From a checkpoint of a small encoder-decoder audio transcriber: encoder activation gelu, trained on short read English sentences (LibriTTS-R).
Rows from block 5 of the text decoder, named by matrix and row number. Rows with one number belong to one attention dimension. Each number is 128 + 32 x the weight over its row's rms, rounded and kept within 0 to 255. All counts start at 0. After the name is the row's rms in percent of the matrix's.
# q: attention query, key and value (stacked) (decoder.blocks.5.attn.qkv.weight, 576x192, the q third), inputs 0-191
# k: attention query, key and value (stacked) (decoder.blocks.5.attn.qkv.weight, 576x192, the k third), inputs 0-191
q.162 085 [121 152 104 180 127 117  82  92 159 146 145 140 119 123  68  73 128 109 140  78 135 113  85 144 125 178  99 201 138 204  94 111 102 131 161 163 152 156 135 118  88 150 121 176 134 125 144 101 131 165 222 111 121 114 181 161 116 125 107 139 110 164 125 121 178 134  71 102 143 157 100 144 144 136 145 118  91  97 138 117 140 137 113 176 138 136 152  98 103 159 193 103 173 127 138  98 142 112  74 186 147 114 145 154  74 119 152 128 127 132 146 128 117 127 182 118  89 150 126 132 123 158 147 139 174 152 171 145 116 156 136  92 193 142 126  77 165 171 109 146  86 101 134 177 183 123  94  78 131  92  62 151 201  92 102 144 131 122 149  47 112 109  88  87 139 124 125  96 171 121  99 152  44 121 104  88 141 172 106 195 146 123 130  88  95  96  71 154 161 172 139 166]
k.162 086 [137 146  97 136 108 120 212 157 112 143 147  78 109 111 120  53 133  36 130  84  53 152 115 113  78 149 117 126 120 161 139 210 114 110 120 112 128 161 112  76 124  98 125 151  99 147 163 105 149 141 142 127  85  74 142 169 153 150 166 129 110 110 148 170  49 152 228 114 160 131 202  95 136 174  71 121 157  93 184 137 156 142 169 151 155 126 120 119 151 146  77 151  80 109 130 162 145  88 125 103 170 119 155 166 143 116  93  87 139 142 165 116 136 162 172 119 189 185  66 126 112 133 169 143 151 133 100 116 110  93 170 147 164 187 131 114 117 141 128 125 132  91 148  91 166  84 159 129 103  81 126 138 145 171  96 145 124 140 160 158 166 111 140 161 149 150 146 112 143 109 180 172  76 150  75 129 154 114 150 137 161 162 109 112 147 140 185 120 114 152 114 109]
q.163 087 [132 142 142 173  92 138 147  72 164 118  89 122  67 129 126 117  86 168 154 134  82 126  96 131  94 158 113 138 141 228 118 174 123 118 127 129 119 136  74 163 103 145 154 106 138  79 128  85  83 108 108 103 127 112 176  95 122  92 111 138 135 158 148  78 143 125 106  81 113 107 108  73  47 140 153 143  95 128 110 183  43 116 141 141 132 133 136 120  76  86 159 104 146  97  72 128  98 181 115 149 114  84 137 141  58  78  95 121 100 114 115 108 134 100 111  92 138 146 152 182 124 172 144 131 112  70 158 128 154 193 132  85 145 145 139 125 123 217 109 161 128  78 142 144 147  96 100  90  49  87  64 141 133 116  95 143 119  94 168  60 123 116  95  73 115 152 180 114 108 193 123 165 144 119 140 107 132 140  79 148 142  99 139 188 102 162 103 121 139 145 135 140]
k.163 095 [117 147 140  96 121 163  40  98 127 170 138 158 199 106  77 153 152 169 173 162 122 103 102 129 194  98 123 131 105  98 167 104 111 137 148 108 121 137 120 168 158  89 148 156 174 111  86 137 122  88  63 118 150 101 121 115 131 133  90 140 121 155  95 127 149 133  64 155 165 144 136 176  87 158 103 174 145 136 132 143  86 131 134  84 125  78 122 163 117 142 163 140 125  96  79 172 111 147 162 110 132  73 156  98 122  83  94 159 116 121  49  92  92  90  90 108  94 144 116 162 166 141  85 112  79 102 135  64 153  96 129 147 118 112  94 116 136 112 200 175 128 128 133 130 129 128 156 111  72  90 107 105 100  83 131 109 104 132 119 108 138 159 174  93 139 111  79 111 144  67 139  56 142 109 162 136  84 104  87 107  93  86 165 124 186  57  91  43 157 126  93 146]
q.164 095 [136 148 119 165 150 117  92 115 152 147 122 169 191  99  84 142 148 181 124  87 157 166 121 165 132  79 126 128 158  23  80  76 161 186 111  79 162  98 151  44 121 134 127 131 116 102 138 172 143 154 165 157 181 125 124 138 166 104 177 128 157 167  69 161 108 107 154 123 108 152 112 133 149  94 141 138 160 136 143 169 172 114 140 198 183 175 104 130 153  98 156 125 157 180  90 127 128 136 128 142 173 115 120 129 252 124 135 126 120 148 152 131 170 152 141 150  89 131  92 119 122 114 141 128 124 149  94 153 148 137 127 162 135 115 143 141 153 110 137 185 107  91 146 128 154 129 136 107 156 147 193 123 181 129 113 143 140 143 137 163 216 181 121 190 129 121  97  98 186  99 126 123 162 158 105 148 159 106 143 104 122  93 133 162 187 136 193 116  55 146 148 110]
k.164 106 [101 101 123 147 137 157  75 214 129  93 145 154 118 161 124 146 118  65 135 170 177 148 137 125 133 124 126  86 143 136  94 118 117 177 109 130 160 110 131 169 159 150 154 162 104 129 197 123 134 170 124 172 113 198  78 152 147 214 183  86 171 139 183 154 184 161 149 125 145 142 143 151  77 128 174  83  91 116 116 138 163 113 164 146 174 115 181  65 157 118 140 140 142 130 122 142 109 149 102  61 159 161 136 132  82 125 167 162 160 134 176 148 161 106 188 145 105 134 144 111 128 133 172  65 170 178 118 190 182 202 153  99 125 122 167 127 151 162 122 172 124 154 130 145 202 151 124 137 182 149 183 172  91 155 149 109 136 119 200  92 127 176 133 143 133 129  93 141 131 175 149 112 133 140 127 138 132 147 157  94 163 157 140 110 130 162 191 129 140 129 113 127]
q.165 101 [136 172 104 164  83 120  96 138 190 121 140 134 191 105 149 101 183 134 176 104 152 178 170 131 117 159 120 115 170 158  88 136 173 171 126 145 115 110 126 131 128 116 157 136 114 117 130 161 157 166 167 120 111 128  99  87 103 128 127 152 131 161 141 149  70 137 168 105 178 151 110  97 144 103 107 161 205  94 160 175  92 128  85 138  76 128  93  91 190 124 171 122 184 145 104 146 123 149 152 148 146 116 140 208 148 168 148 118 143 114 132 135 183  98 145 178 114 123 190  95  79 129 154 135 130 172 147 156 157 100 151 135 127  89 132 179 162  89 118 112 209 118  89 174 126 107  96 153  82  70 118 137 130  85 183 170  92 136 128 134 186 149 189 139 127 182 122  82 148  93  85 192 174 228 147  96 156 143 115  95 129 148 133 151 117  95 162 113 110 155 136 133]
k.165 098 [136 157 113 106  91 108 137  25 142 119  42 150 168 143 141 133 125 113 117  98 118 164 157 178 166 148 145 173 107  90 127 119  99 153 130 171 152 135  38 116 105  86  88  66 165 143  96 154  63 131 192 125 149 126 127 121 143 139 152 115 117 101  58 112 114 126 152  62 108 131  89  95 105 121 111 145 134 146 141 156 148 162 143 100 134  95 122 152 130 155 131 107 131 118 108 112  96 144 148 166 122 112 143 138 107 132  94  97 158 100 108 157  70 152 108 207 138  74 104 156 100 113  78 148  91 118 189  91 231 118 157 174 118 140 104 129 118 113 155 146 152 100 146 156 133 117 113 100 118 125 121  74 164  81 140 144 168 135  56 118 100 140 123 137 121 131 219  94 146  81 115 145 130 117 105 112  60  61 125 126 122  84 122 158 169 124 111  97  89 147 179 175]
q.166 106 [ 88 101 111 118 117 124 164 140 101 118 165 159 102 119  90  49 143 104 153 136 137 122 175 135 125 114 122 158 125 155 124 147 105  89 102 139 170 118 126 121 149 126  75 109 146 101 173 174 110 118 110 132 127 145 145 179 219 153 131  85 152 126  79 162 129 159 130 115 102 121 133  94 206 141  43 161  92 125 163 144  85 176 113 168 104 112 117  97 108  59 140 116 153 165  79  89 143 146 128 213  68 112 114  87 139 126 194 156 106 157 142 144  60 135  89  63  91  79 126 116 110 184  92 100 125 135 142 123 104 122  91 119 144 112 107 146 117 156 126  70  91  92 162 103  91 158 128 156 112 128 142 149 164 100 139  48 126 145 161 133 139 106 137 128  80 200 112  78 172 110 134 181 136  94 105 109 191  70 159 108 142 121 146 136  87 137 128 106 157 100  67 100]
k.166 097 [126 115  83 112 166 148  92 142 116 155 129 139 108 127  93  77  87 136 164 123 109 154 136 145 150 145 156 180 198 118 139 180 100 101 146 190 152 130 141 151 128  80 205 155 116 168 111 177  92 107 124 113 171 147 152 163 129  90 138 123 120 158  87  93 185  92 210  98 151 207  99 112 131 128 130 190 167 175 153 169  95 169 128  68 111 173 122 128 142 121 156 118 153 126  93 100 115 179 158  96 131 108 114 104 116 147 114 158 104 137 120  86 140 158 123 121  50 151 174 148 151 153 129 146  70 177 118 153 194 138 151 146 152  70 108 128 178 110 111 100 177 127 127 168 159 152 142 183 111 123 148 148 164 100 146 140 191 100 129 185 130 186  94 164 150 175 100 176 117 104 160 203 146 134 177 155  90 121  86  98 151 142 127 138 138  69 149 123 149 148 152 145]
q.167 104 [137 116  21 118  80 109 113  92 123  95 153 191 100 111 118 135 157 112 140 144  74  95 125  58 102  99  85 200 152  98 122 161 139 134 178 184 149 155 117 139 131 135  96 131  92 135 126 184 128  64 135 162  72  87 109 123 115 105 154  85 121 159  95  99 146 156 126 131 197 168  99  98 110 117  70 113  82  72 106 158 124 102 147 173 109 164 119 104  96 132 108 163 115 154 116 118  95 165 131 106 160 153 144 141  65 125 164 112 103 136 198  80 121 143  93 145 129 116 109 132 117 120  98 120 126 141 129  97 146  13 100  98 112  89 114 149  81 139 157 112 129 113 128 136  80 107  90 110 129 150 181  63 113  95 113 137 157  79  95 128 119 149 138  83 159 141 127 202  63 122 132 149 132 132 100 110 135 114 157 131  93 101 101 112 143  56 105 163 140 113 178 173]
k.167 098 [107 157 126 126 178 155 139 143 106 103 141  83 171  98 143 160 120  81 225 185 165 142 112  91 122 112 110 137 130 139 104  98 145 121 171 174 175 123 139 180 138 123 134 152 123  95 172 206 136 121 139 132 104  94 162 107 115 121 120 165  71  92 155 187 169 111  82 126 122 122 180 180  55 131 150  92 146 196 173  65 125 128 107 156 136 120 133  93 152 129  78 108 158  88 133 116 167 117 116 153  99 128  29 185 102 130 118 107  93 119 173 138 154 107 124 164 104 156 100 178 160 107 174 181 161  92  95 133 137  87 137  80 125  77 129 117 166 129  72 148 118  77 143 178 144 133  89 111 118 167 104 191 171 135  95 160 137 114 145 120 167 150 155 163 147 178 103 121 126 165 123  93 101 156 140 121 122 122 155  59 122 179  87 111 137 138 136 144 105 107  73 134]
q.168 102 [170 114 107  79 129 156 108 118 118 111 106  96 103  60 141 105 169  86 112 128 182 188 134 154 125  82  81 112 168 137 136 151  73 143 161 105 175 121 159  82 152 119 154 130 138 111  74 119 141 151  88 133 174 112  78 104 176 128 153 130 123 146 129 141 153 130 118 195 114 168 103 136 145 200 148 139 142 110  82 155 151 140 142 111  64 104 133 109  90 139 160 126 111 124 151 150  91 118 114  91 174 145 107 114 178 207 137  82 149 142 135 119 141 135 105 186 129 152 116  88 135 114 144 160 172  91 126 134  83 149  98 176 133 225  85 177 106 152 161 127  76  54 140 138 182 161 151 135 126 100 160 117 121 125 208 138  96 190 145 182 127 124 132 104 126 150 145 115 155 118  81 149 165 103 183  74 123 159 188 176  85 116 147 102 144 166 107  85 141 124 154 189]
k.168 095 [142 122 116  89 159 106 137 105 145 136 124 147  91  62 137 126 144 178 103 186 127 117 129  84 125 101  96  65 132 150 134  92 160 129 100  65  83 114 110 162 159 104 113  93 136 121   7 159 152  66 135 137 154  77 138 150 136 148 114 125 106 100 108 145  91 101 107 147 172 159 159 108 116  92  43 116 169 102  95 130  98 183 131  77  66 140 111 115 142 129 136  76 153 119 134 116  32  95 111 105 100  76 152 142 111 153  74 148 128 148 130 135 124 129  60 140 155  97 168 121 124 133  60  99 155 147 121 128 152  82  80 138 142 131 176 139 153 131 158 135 155  98 109  74 112 153 144  97  97 130  99 200 164 118 123  68 111 113 125 172 130 161 108  72  84 142 112 108 135 115 153  96 105  86 144 162 118 162  74 154 100 103 110 106 123 134 112  90 134 101 212  97]
q.169 109 [ 93 139 147 146  60 171 153 117 127 173  90 138 130 111 202 109 135 105 172  77 152  90 160 101 107 106  98 101 107 176  93 121  60  81 105 160 127 104 120 154  86 148 101 113 153 116 159 161 105 107  61 121 153 125 111 109  56 193 161 150 122 201 100 118 115 176 110 147 171 137 154  87 126 131 164  97 116 160 203  94 165  98 102  70 147 178 134 186 138 130 150 141 190 174 151 137 145 163 109 124 159 135 163 143 119 104 161 139 119 167  69 142 131 112 136 188  93 156 103 100 111 194  86 137 184 109 108 159 211 152 161 150 129  88  63 155 162 155 139 168 110 145 176 158 130 133 147 113 172  94 133  86 119 147 136  76 164 128  65 120 186 114 167 155 111 139 111 101 130 102 136 140 112 125 106 128 141 131 171 132 110 147 182 155 130 133 150 128 148 123 103 164]
k.169 106 [128 148 132 103 132 159 143 163 112 108 155 140 106 137  76 144 113 112 110  98 170  85 240 125 140 114 132 122 143 146 105 131  96 179 180  85 103 175 151 141 128 116 130 178 132 134 162  88 148 167  55 122  87  90 216 130 166  60  95 102 143 120 172 144  83 110 152 119 136 101 145 123 189 145 108 151 105 111 108 127  98  99 172 106  94 139 112 163 132  60 118 112 164 143  87 130 121 131 153 139 166 120  85 165 191 145 114  99 148  59  90 126 128 169 136 108 165 114 182 156 131 168 143 137 134  89 118  98 110 172  89 215 144 157 164 158 143 164  87 189 134  50 152 165 178 109 126  89 110 130 103 200  92 126 106 120 190 144 126  83 115 113 130 101  78 127 105 165 135 106 114 155 124 142 102 155 156 128 143 180 136 132 185 135 138  99 152  99 111 118  96 106]
q.170 109 [141 108  96 138  86  99  80  71 144 112 170  98 102  87 142 107 115 183  77  76 144 110 133 115 162  89 120  98 161 156 150 100 118 115 114 151 170 143 128 142 215 115  74 113 137 100  57  88 151  72  93  99 105 110 117  82  60 133 108 141 147 153 118 113 120 142  93 157 122 154 146 189 143 106 128 124 141  97  93 138  99  59  98  60 177  91 109  94  99 170 113 140 139 134  80  81 123 104  89  99 102  80 137 164 171  83  74  78 141 137 131  84 123 119 138 135 104 126 186  75 173  86  74 118  68 103  98 161  91  75 137 135 106 126 131 156 117 154 183 157  88 110 173  92 114  73  94 161 192  98 138 126 145  79 135 107 121 137  98 164 146 137 104 142 169 138 137 131  85  84  88 108 105 121 140  61 121 126  88 153 128 123 131 169 125  99 138 164 147 158 103 162]
k.170 106 [101 136 112 163 108 179  64 130 124 123 147 153 177 148 142  84 164 117 177 226 139 166 123 119 133 107 131 142 115 107 131 122 166 128 215 162 157 184 144 164 138 109 169 144 173 109 137 152 147 118 119 146 152 178 118 134 137 113 131 161 145  94  93 146 185 146 136 124 160 119 169 117 134 157 172 128 117 185 104 107 127 166 149 156 107 129 145 114 133  81  95  92 102 125  76 165 142 172  89 129 102 137 159 128 109 146 106 104 120 178 130  77  74 110 113 154 122 149 129 164  78  98 160 204 131 121 169 132  92 150 143 140 111 108 171 131 133 158 126 106  69  77 120 115 144 169  58  68  63 145 143  72 102 186 205 138 195 139 104 117 162 190 169 132 147 140 124 134 182 114 125 178  92 124 129 129 154 127 124 123  55 205 158 140 142 130  69 113 122 143 158 126]
q.171 115 [164 187 126  89 157 123 128 108 121 150 161 147 143 178  97 121 143 106 152  89 152 163 166 105 148 134 157  96 203 177 148 165 163 190 132 128 116 193 149 150 187 154  99 103  72 122 149  80 162 122 107 165 133 102  56 211 140 123 113 119 103 114 149 131 103 137  89 170 161 156 105 147 118  84 139 155 114 144 164 107 109 154 114 101 184 164 152 136 155  50 150 147 115 152 115 119 105 128 164  99 167 120 133  93 112 160  87  96 104 110  77 182 104 224 153 162 142 113 106 104 105 116  98 128 142 228 137  97 135 111  79  89  88  76 128 109 190  84 124 125 154 117 134 142 103 185 146  99 109 105 116 118 131  65 119 158  97 155 142 174 151 147 102 162 105 114 135 115 166 176  86 136 134 148 161 141 123 183  91 112 144 163 128 190 120  94 121 163 153 106 135 141]
k.171 119 [119 141 109 122 109  75 192 116 124 176 120 121 145  67 155 119 169  99 150 145  93 103  76  94 142 141 114 150 141 150 141 117 138 150  58 222 126 171 101 171  67 151  94 101 114 128 120  93 102 123 110  98 198 159 146 101 126 141 106  93 134  72  87  85 106 117 122 104  41 126 105 107 119 124  97 138 110 110  82  96 140  67  90 105 169 111  95 149 144 167 145 153  99  72 134  79 151 131 109 104 116  96 158 127 159 111 123  88 105  93 139 103 146 207 120 155  95 165  69 115 111 163 201  97  67  94 107 104 161 139 120 166 134 110 140 135 131 102 163  95 133 112 117 112 130 153 175  92  62 139 185 150 135 106 144  90 121 138 152 195 122  50 131 103 108  97 111 108 149  94 139  75 166 142 153  87 145 125 161  97  74  98 187  93 104 110 109 116 165 123 122 130]
q.172 108 [ 80 100 168 127 136 147 128 129  95 185  82 109  81 158 102 110 116  91 121 190 140  96  72 113 124 145 171 145 114 132 121 141  91 162 122  79 150 113 128 152 130 127 113 150  90 139 114 121 120 153  99 114 144 169 123 173 214 166 151 110 119  86 159 109 121  73 171 112 156 105 147 100 160 107 136 108 104 163 124 177 103 154  75 148 129 165  75  92 152 159 121 131  94  87  56 149 136 141 154 157 151 138  96 130 163  85 161 143  44 176  53 108 130 120 104 187  64 132 114 139 150 114 136 153  66 161 114 118 203 123 122 153 128 129 160 156 152 106 148 117  95 154 214 131 152 133 100  65 105 140 126 133 159  99 154 143 123 201 122 156 103 183 142 109 150 179 147 125 143  89 127 179 188  98  85 123 122 115  74 182 108 152 147 136  97 111  91  94  99  74 137 157]
k.172 108 [146 164 137 133 163 164 161 103 102 158 105 147 117 209 137  80 156 171 159 138 125 154 167 129 137 149 169 121 149  80 146 134 128 189 108 119 140 130 131 170 156  73 159 196 129 144 170 146 185 123 164  76 119  98 163  93  90 150 130 165 113 144 105 182 153 185 102 116 116 151 119 132 128 156 112 124  81 118 120 143 107 103 149 151  69 160 106 167 167 143 122 175 163  94 103 127 118 116 186 130 110 139 109 173 149 139 132 186 164  44 116 164 144 137 196 159 128  77  81 133 188 103  93  85 150 173 110 118 141 187  77 152 145 118 168 130 116 121  70  93 116 160  93 138 103  91 153 141 125 149 146  83 191 121 131  97 108 131  92 152 135 113 153 107  84 119 109 102 144 146  58 112 157 129 124 145  77 172  96  51 135 134 130 136 100 163  68 145 185 125 119  59]
q.173 107 [127 146 146  96 164 137 128 131 148 201 128 111  89  90 148 131 149  62  72 135 120  84 158 116 154 169 149 110 172 156 108 144 151 129 142  98 111 123 173 125 101  89 153 137 122 107 142 177 145 186 110 180 139 144 160  89 129 150  91 151  78  50 130 140 138 123  84 115 132 129 124 125 208 100  89 140  89 179 103 118  96 126 114 165 113 136 133  94  87 134 109 180  92  76 157 165 138 100 184  87 116 114 175  95 103 144 152 118 155  73 153 118 134  81 188 131 142 142 122 120 138 122  35  96 105 189  93 163 172 177 144 146 178 118 135  73 109 100 127 155  97 130 129 121 134 126 138 159 133 156  73 135 106  85 136 141 120  84 136 148 156 107 217 106 169 140  69  78  94 118 137 135  88 216 134 146 150 122 164 106 107  84 118 121 148  94 142 153 157 123 204 157]
k.173 099 [156 147 168 150 113 128 128 174 122 153 113 167 134 157  97 150 144 165 178 124 130 196 144 106 165 157 112 109 122 132  94 130 136  89 153 119 189 111  89 105 155 137  98 146 127  68 148  95 105 106 112 123 128 136 132 128  95 151  67 113  94 132 110 147 108 119 171 108 113  85 117 158  97 125 101 150  52 129 175  91 169  91 121 170 121 155 138 140 146 133  28  91 183 163 158 123 121  91  99 214 165 135 108 109 134 121  75 189 142 137 154 134 144  91 136  54 164 136 141 110 150 162 136 131  92  93 141  91 116 144  39 149 139 159 157 169 117 161 119 105 104 154 132  86  97 116  82 106  77 103 135 194 159 135  91 127  75 147 115 146 111 118 130 166 159  78 212 123 129 121  86 149 114 136 144 145 221 154 123  85 185 155 107 102 160 145 114 172 126 142  66 132]
q.174 108 [101 137  67 133 105  98 150 147 153  89 113 180 146  87 121  81 182 165 195 142  91  92 153 132  88 152  78 145 161 114 121 121 128  57 177 146 113 195 147 152 151 180 122 178 129 189 150 107 159 122 124 179 133 125 111 129 187 122  94 116 138 136 148 121 143  97 117  81 113 148 153 116 130  22 104 121 150 143 160  96 113 123 113 117 167 136 142 183 124  73 162 117 149 185 165 152 149  99 148 180 209 113  42 120 108 131  82 124 179 135 107 138 142  53 132 133 106 134 103 198  89  92 164 104  91  85  86 118 139 137 141 176 146 147 165 106 156  96 131 131  96 163 154 130  87  68 166 137 104 154 168 125 108 185 124 140 124 135 116 107 176 124 111 119 137 163 146 202 118 130 113 112 113 121  95 123 106 158 104 154 126 101 103 127 128 106 154 131 169 187 114 157]
k.174 107 [150 158 160 127 104 109 126 176 115 140 166  97 186 116  90 190  90 140 120  98 100 107 108 108 152 139 104 173 191 157 127 156 131 109  49 162 115 128 103  68 147  68  61 173 130 136 124 174 178 104 147 126  82 142 151  96 128 159 130 130 133 194 126 152 133 166  92 177 123 144 128 115 128  93 103 118  97 171 106 198 127 111  94 115 158 128 154 137 110  87 126 138  98 159 189 152  75  95 136 127 148 127 121 121 174 127 135 183  70  90  80  94 112 165  60 106 171 222  97 173 122 124 176 186  94 143 125  76  68 154 116 103 134  56 144 121 124 129 182 142 129 152 135 105 177 188 138  84 136 164 162  86 185  92 148 118  87 101 154 100 137 150 114 122  70 120 130 110 104  91 114 144 114 130 120 177 104  95 115 126 117 105 159 122 119  99 145 148 154 124  99 135]
q.175 114 [156 121 150 132 131 114 126 148 167 178 133 123 127 132 197  80  92 126 149 140 115 171 133 122 163 118  73 163 159 101 154 157 131 148 107 159 144 159  83 117 132 164 123 154 107 154 144 130 148 121 118 116 156 156 147 129 162  77 100 175 117  99 143  92  92 171  96 128 135 149 145 120 182 134 141 140 127  71 143  46 113 100 136 157 214 115 145 100 137 111 150 113  86 173  97  82 160 104 177 144 112 142 122 102 124 131 151 164  52 118 133  66 127 169 153 141 176 152 169 108 151 104 137 162 175 178 116 153 166 189 137 108 155 147 112 193 147 173 121  80 158 156 145 159 108  71  85  97  98 142 167 185 117 122 111 145 139 153  84 150 133 145 136 186  75 123 118 148 184 175 102 105 155 147  95  93 115 102 198 172 208  69 160  94  62 124 147 101 104 180 106 125]
k.175 112 [131 138  85 110  93 175 158  50  83 144  70 127 131 129 122  94 126 126 160 128  83 105 110  30  90 159 145 118 104  80 145  88 122 109  84 118  70 172 146 101 116  96 115  86 106 130 141 153 162 111  89 127 107 164 116 122 119  62 179 151 129 156 152 117  82 131 124 122 102 124  98  65  78 151  82 169 107 105  37 102 141 116  71 166 153  85 159 127 149 132 119 175  98 117 130 100 114 108 102 161  85 113 118 143 110  83  36 127 130 125 104 104 158  82 142 138 122 143  53 120 130 120 109 123 155 145 137 108  93 152 105 132 103  81  95  46 121 104 130 127  81 124 159 152 118 149 102  98 156 141 158  75  91 116 180 173 108 115 120 133 198 113  85 133  97 143 105  98 140 101 119  79  84  94 112 142 160  98 125 145 114 108 113 126 205 116 131 119  59 138 110 163]
q.176 078 [144 141 183  97 138 121 128  73 123 128 130  87  88 103  70 121 148 143  80 113 143 124  99 100 157 154 142 173  60 126  96  66 137 180 136 132 122 101 119 145 139  85  76 124 129 142 140 124 144 119 139 182 153 125 125 162 160 128 124 155 140  78 148 172 117 130 148  93  94  98 172 130 139 149  66 115 135 129  99 127 177 141 140 143 165 154  94 152 100 105 141 161  94  99  81 142 161 196 141  88 135 124  43 155  92  88 125 154 198  69  76 143 131  90 117 123 132  96 201 117 135 168 139 232 119 112  68 137 149  83 108 147 106 108 144 102 142 174 170 147 137 140  82 124 120 146 130 137 158  95 104 116 160 108 124 151 150 201  41  69  73 140 105  97 112 123 117 155  68 121 101  88 101 151 150 110 145 147 164 112 119 157  96 181 170 143 147 121 141 113  57 121]
k.176 065 [ 81 150 109 159 128 127  90 188 106 148 121 124 100 157 153  66 125 112 107 117 132 156 123 119  98 138 163 111 128 145 145 147 121 147 159  92 129  93 166 156 130 105  68 153 170  85 120  95 148 133 113 184 133 116  99 138  77 150 128 122 210 134  88 132 151 152  74  73  94  98 123 144 102 160 122 103 151 159 147 159 139 106 200 122 115 146 199 144 126 129 135  29  93 163  48 168 102 125 148 182 130 175 145 160 145 184 118  48  97 164  80 155 165 141  83 172 135 122 100 147  99 156 116 118 138 160 139  71 175 133 113 120 189 197 128 108 109 145 127 141  80 165 127 118 144 103 177 127 116 139 108 134 151 116 116 143 146 126 116 140 182 142 136 169  53  80 129 144 129 144 138 167 129  56 146 152 142  91 113 112 130 166 213 121 125  98  62 134 164 123 119 103]
q.177 089 [162 146 137 221 175 192 116 134 124 166 114 162 158 154  84 158 154 204 160 106 134 130 131 100 109 138  72 107 176  93 104 181 168  67 129 129 116 198 157 144 113 140 156 148 105  79 106 118  95 134 142 136 155  71 134  96 137 123 120 174 134  88  75  65 136 191 143 111 172 101 102 149  55 151 158 119 106 112 147 117 117 140  87 144 140 112 167 120 116 179 127 144 159 140 147 130 145 126  48 146 162  76 184 108 183  72 154 167  97 102 111 116 139 163 101 136 142 155 155 177 157  75 111 110 191 100 111 188 178 136 176  65 139 156 140  65  96 161 103 129 149 135 110  99 119 121 166 162 121 111 105 185 102 127 145 149 171 127 130  92 154  76 148 131 160 143 133 168 143 165 168 174 145 149 120  92 147 136 132 152 111 111 126 140 124 137  70 129 141 130  99 117]
k.177 072 [151 197  52 161 107 135 119 126 148 130 170 144 121 193 196 103  83 127 117  57  95 167 145 133  83 110 138 168 101 158 160 144 149 127 196 118 113 133 108  83 112 120  77  93 153 119 132 129 126 111 133 186  68 160 113 120 114 137 132 152  84 190 150 149  84 130 179 139  67 132 129 125 118 132 122 121 142 116 109  97 142 165 141 119 125 140 116 140 132  54  72 152  93 125 129 120 143 171 162 130 153 142 148 112 120  87 152 109 135 120 167  42 126  96 153 134 170 115 101  54 166 153 120 138 169 103  87 165 133 100 134 110 172 154 170 120 167 175  92  86 116  84  87 121  95 125 129 125 140 189 149 154  99 136  72 119 136 145 105 107 190 130 131  91 134 189  79 102 147 152 175 231 107 140 103 147 149 119 165 131 152 192 149 127 155 154  98 166 152 104  80 136]
q.178 081 [ 66 150 151 144 142 146 127 171 171 122 156 114 176 107 153 117 140 112 137 200 144 159  95 125 147 154 135 160  92 166 150 174 101 141 102  78 147 101 127 142 169 124 157 142 167  85 173 111 145 150 179 114 172 116 102 153 157  82  50 168 151  93 183 106  80 130  79 141 115 115 125 105  97 170 156 110 125 189 186 135 168  92 135  94 117 126 107 127 116 135 139 101  89 130 119 100 118 187  94 167 155 147 145 158 101  53 106 117 141 175 146 160 130 158  71 127 123 117 195 129 105 133 120 150 147 113 157 140 127 134 158 164  86  94  95 188 115 137 114  72 118 157 166 105 119 133 130  75 102 144 114  96 202 115 153 101 135 119 112 123 102 165 101  54 182 174 167 160  77 127  76 126  96 177 119 225 138  91 171  78 152 157 148 171 136 124 133 166 152 106 136 126]
k.178 076 [132 167 166 216 141 155  50 148 136 168 114 164 130 128 134 100 137 142 118  84  94 174 168  99 118 156 136 176  83 124 103 148 158 132 187 110 182 174 124 184 113 105 120 125 146 126 108 141 118 146 100 136 145 167 163 172 104 126  81  92 165 134 128 119  85 120 185  65  61  80 134 130  57 173 143 119 150 201 110 154 143 115  91 115  76 130 104 174 137 132  76 115 125 159 161  81 126 181 158  98  91 148 178 148 121 117 101  92 129 107 154  83  93  98 169 108 191  96 129 166 132 123 143 146 123 147 149 140  98 142 122 156 126 138 110 146  85  85  88 127  98 112 104 183  97 139  99 115 117 163 135 180 183  98 140  96 151 118  45 174 191 124 115 143 134 118 157 115 153 153 165 165 176  96 154 125 106 127 148 130 138 200 123 121 184  87 116 112  82  95 115 129]
q.179 092 [169 164 127  50 146 139 102 173 129 135 138 114 159 121 130  84 134 118 175 179 129 134 112 128 126 161 152 128 139 141 151 119 104  97  65 115 153 103 150 151 167  74 154  89  90  98 126 135  92 173 105 119 127 111 121 123 148 161 116 134 117 125 149 130  93 154  86 169  94 151 102 120  85 117 122 138 104 127 179 179 165  71 111  92 158 148  88 170 171 137 195 141 128 155  93 131  72 120  79 135 114 106 136 145 109  94 123 118 131 104 144 174 159 113  35 133 155 149 150 168 106 120 142  91 175 170 102 150 156 138  80 128 123 119 154  73 104 124  74 105 151 188 163 135 125 120  85  63 133 127 164  91 133 187 135 164 104 112 168 185 170 142  63  25 158 165 100 133 100  98  77 183 163 151 125 155 123 122 169 119  83 175 150 184 126  77 157 129 182 137 140  90]
k.179 076 [146  85 143 118 135 158 127 200 170 114 167 119 143 187 135 162  85 136 132 143  78 164 115 159 160 122 128 128 118 121 138 151 114 159  80 126 105 132 126 136 113 164 125 151 100  89 165  53 163 139 113 171 137 134 152 169 180 193 122 126 145 123 187 128 104 165 108 139 173 148 208 128 158 195 135  80 149 129 124 162 164 172 213 123 183 128 146 106 140 141 135 136  86 171 118 170 121 100 131  77 126  91 151 121 120 158 116 132 136 162 171 198 135 123 163 165 104 153 138  73 167 152 125 146 155 116  98 203 109 108 139 149 122 124 150 102  95 204 130 172 136 124 189 168 136  91 166 129 177 134 154 117  72 183 130 120 148 146 191 105 185 137 154 151 103 177 141 122  94 153 154 115 166 208 159 122 105 135 112 103 177 123 106 107 132 110 180 127 152 153  98  73]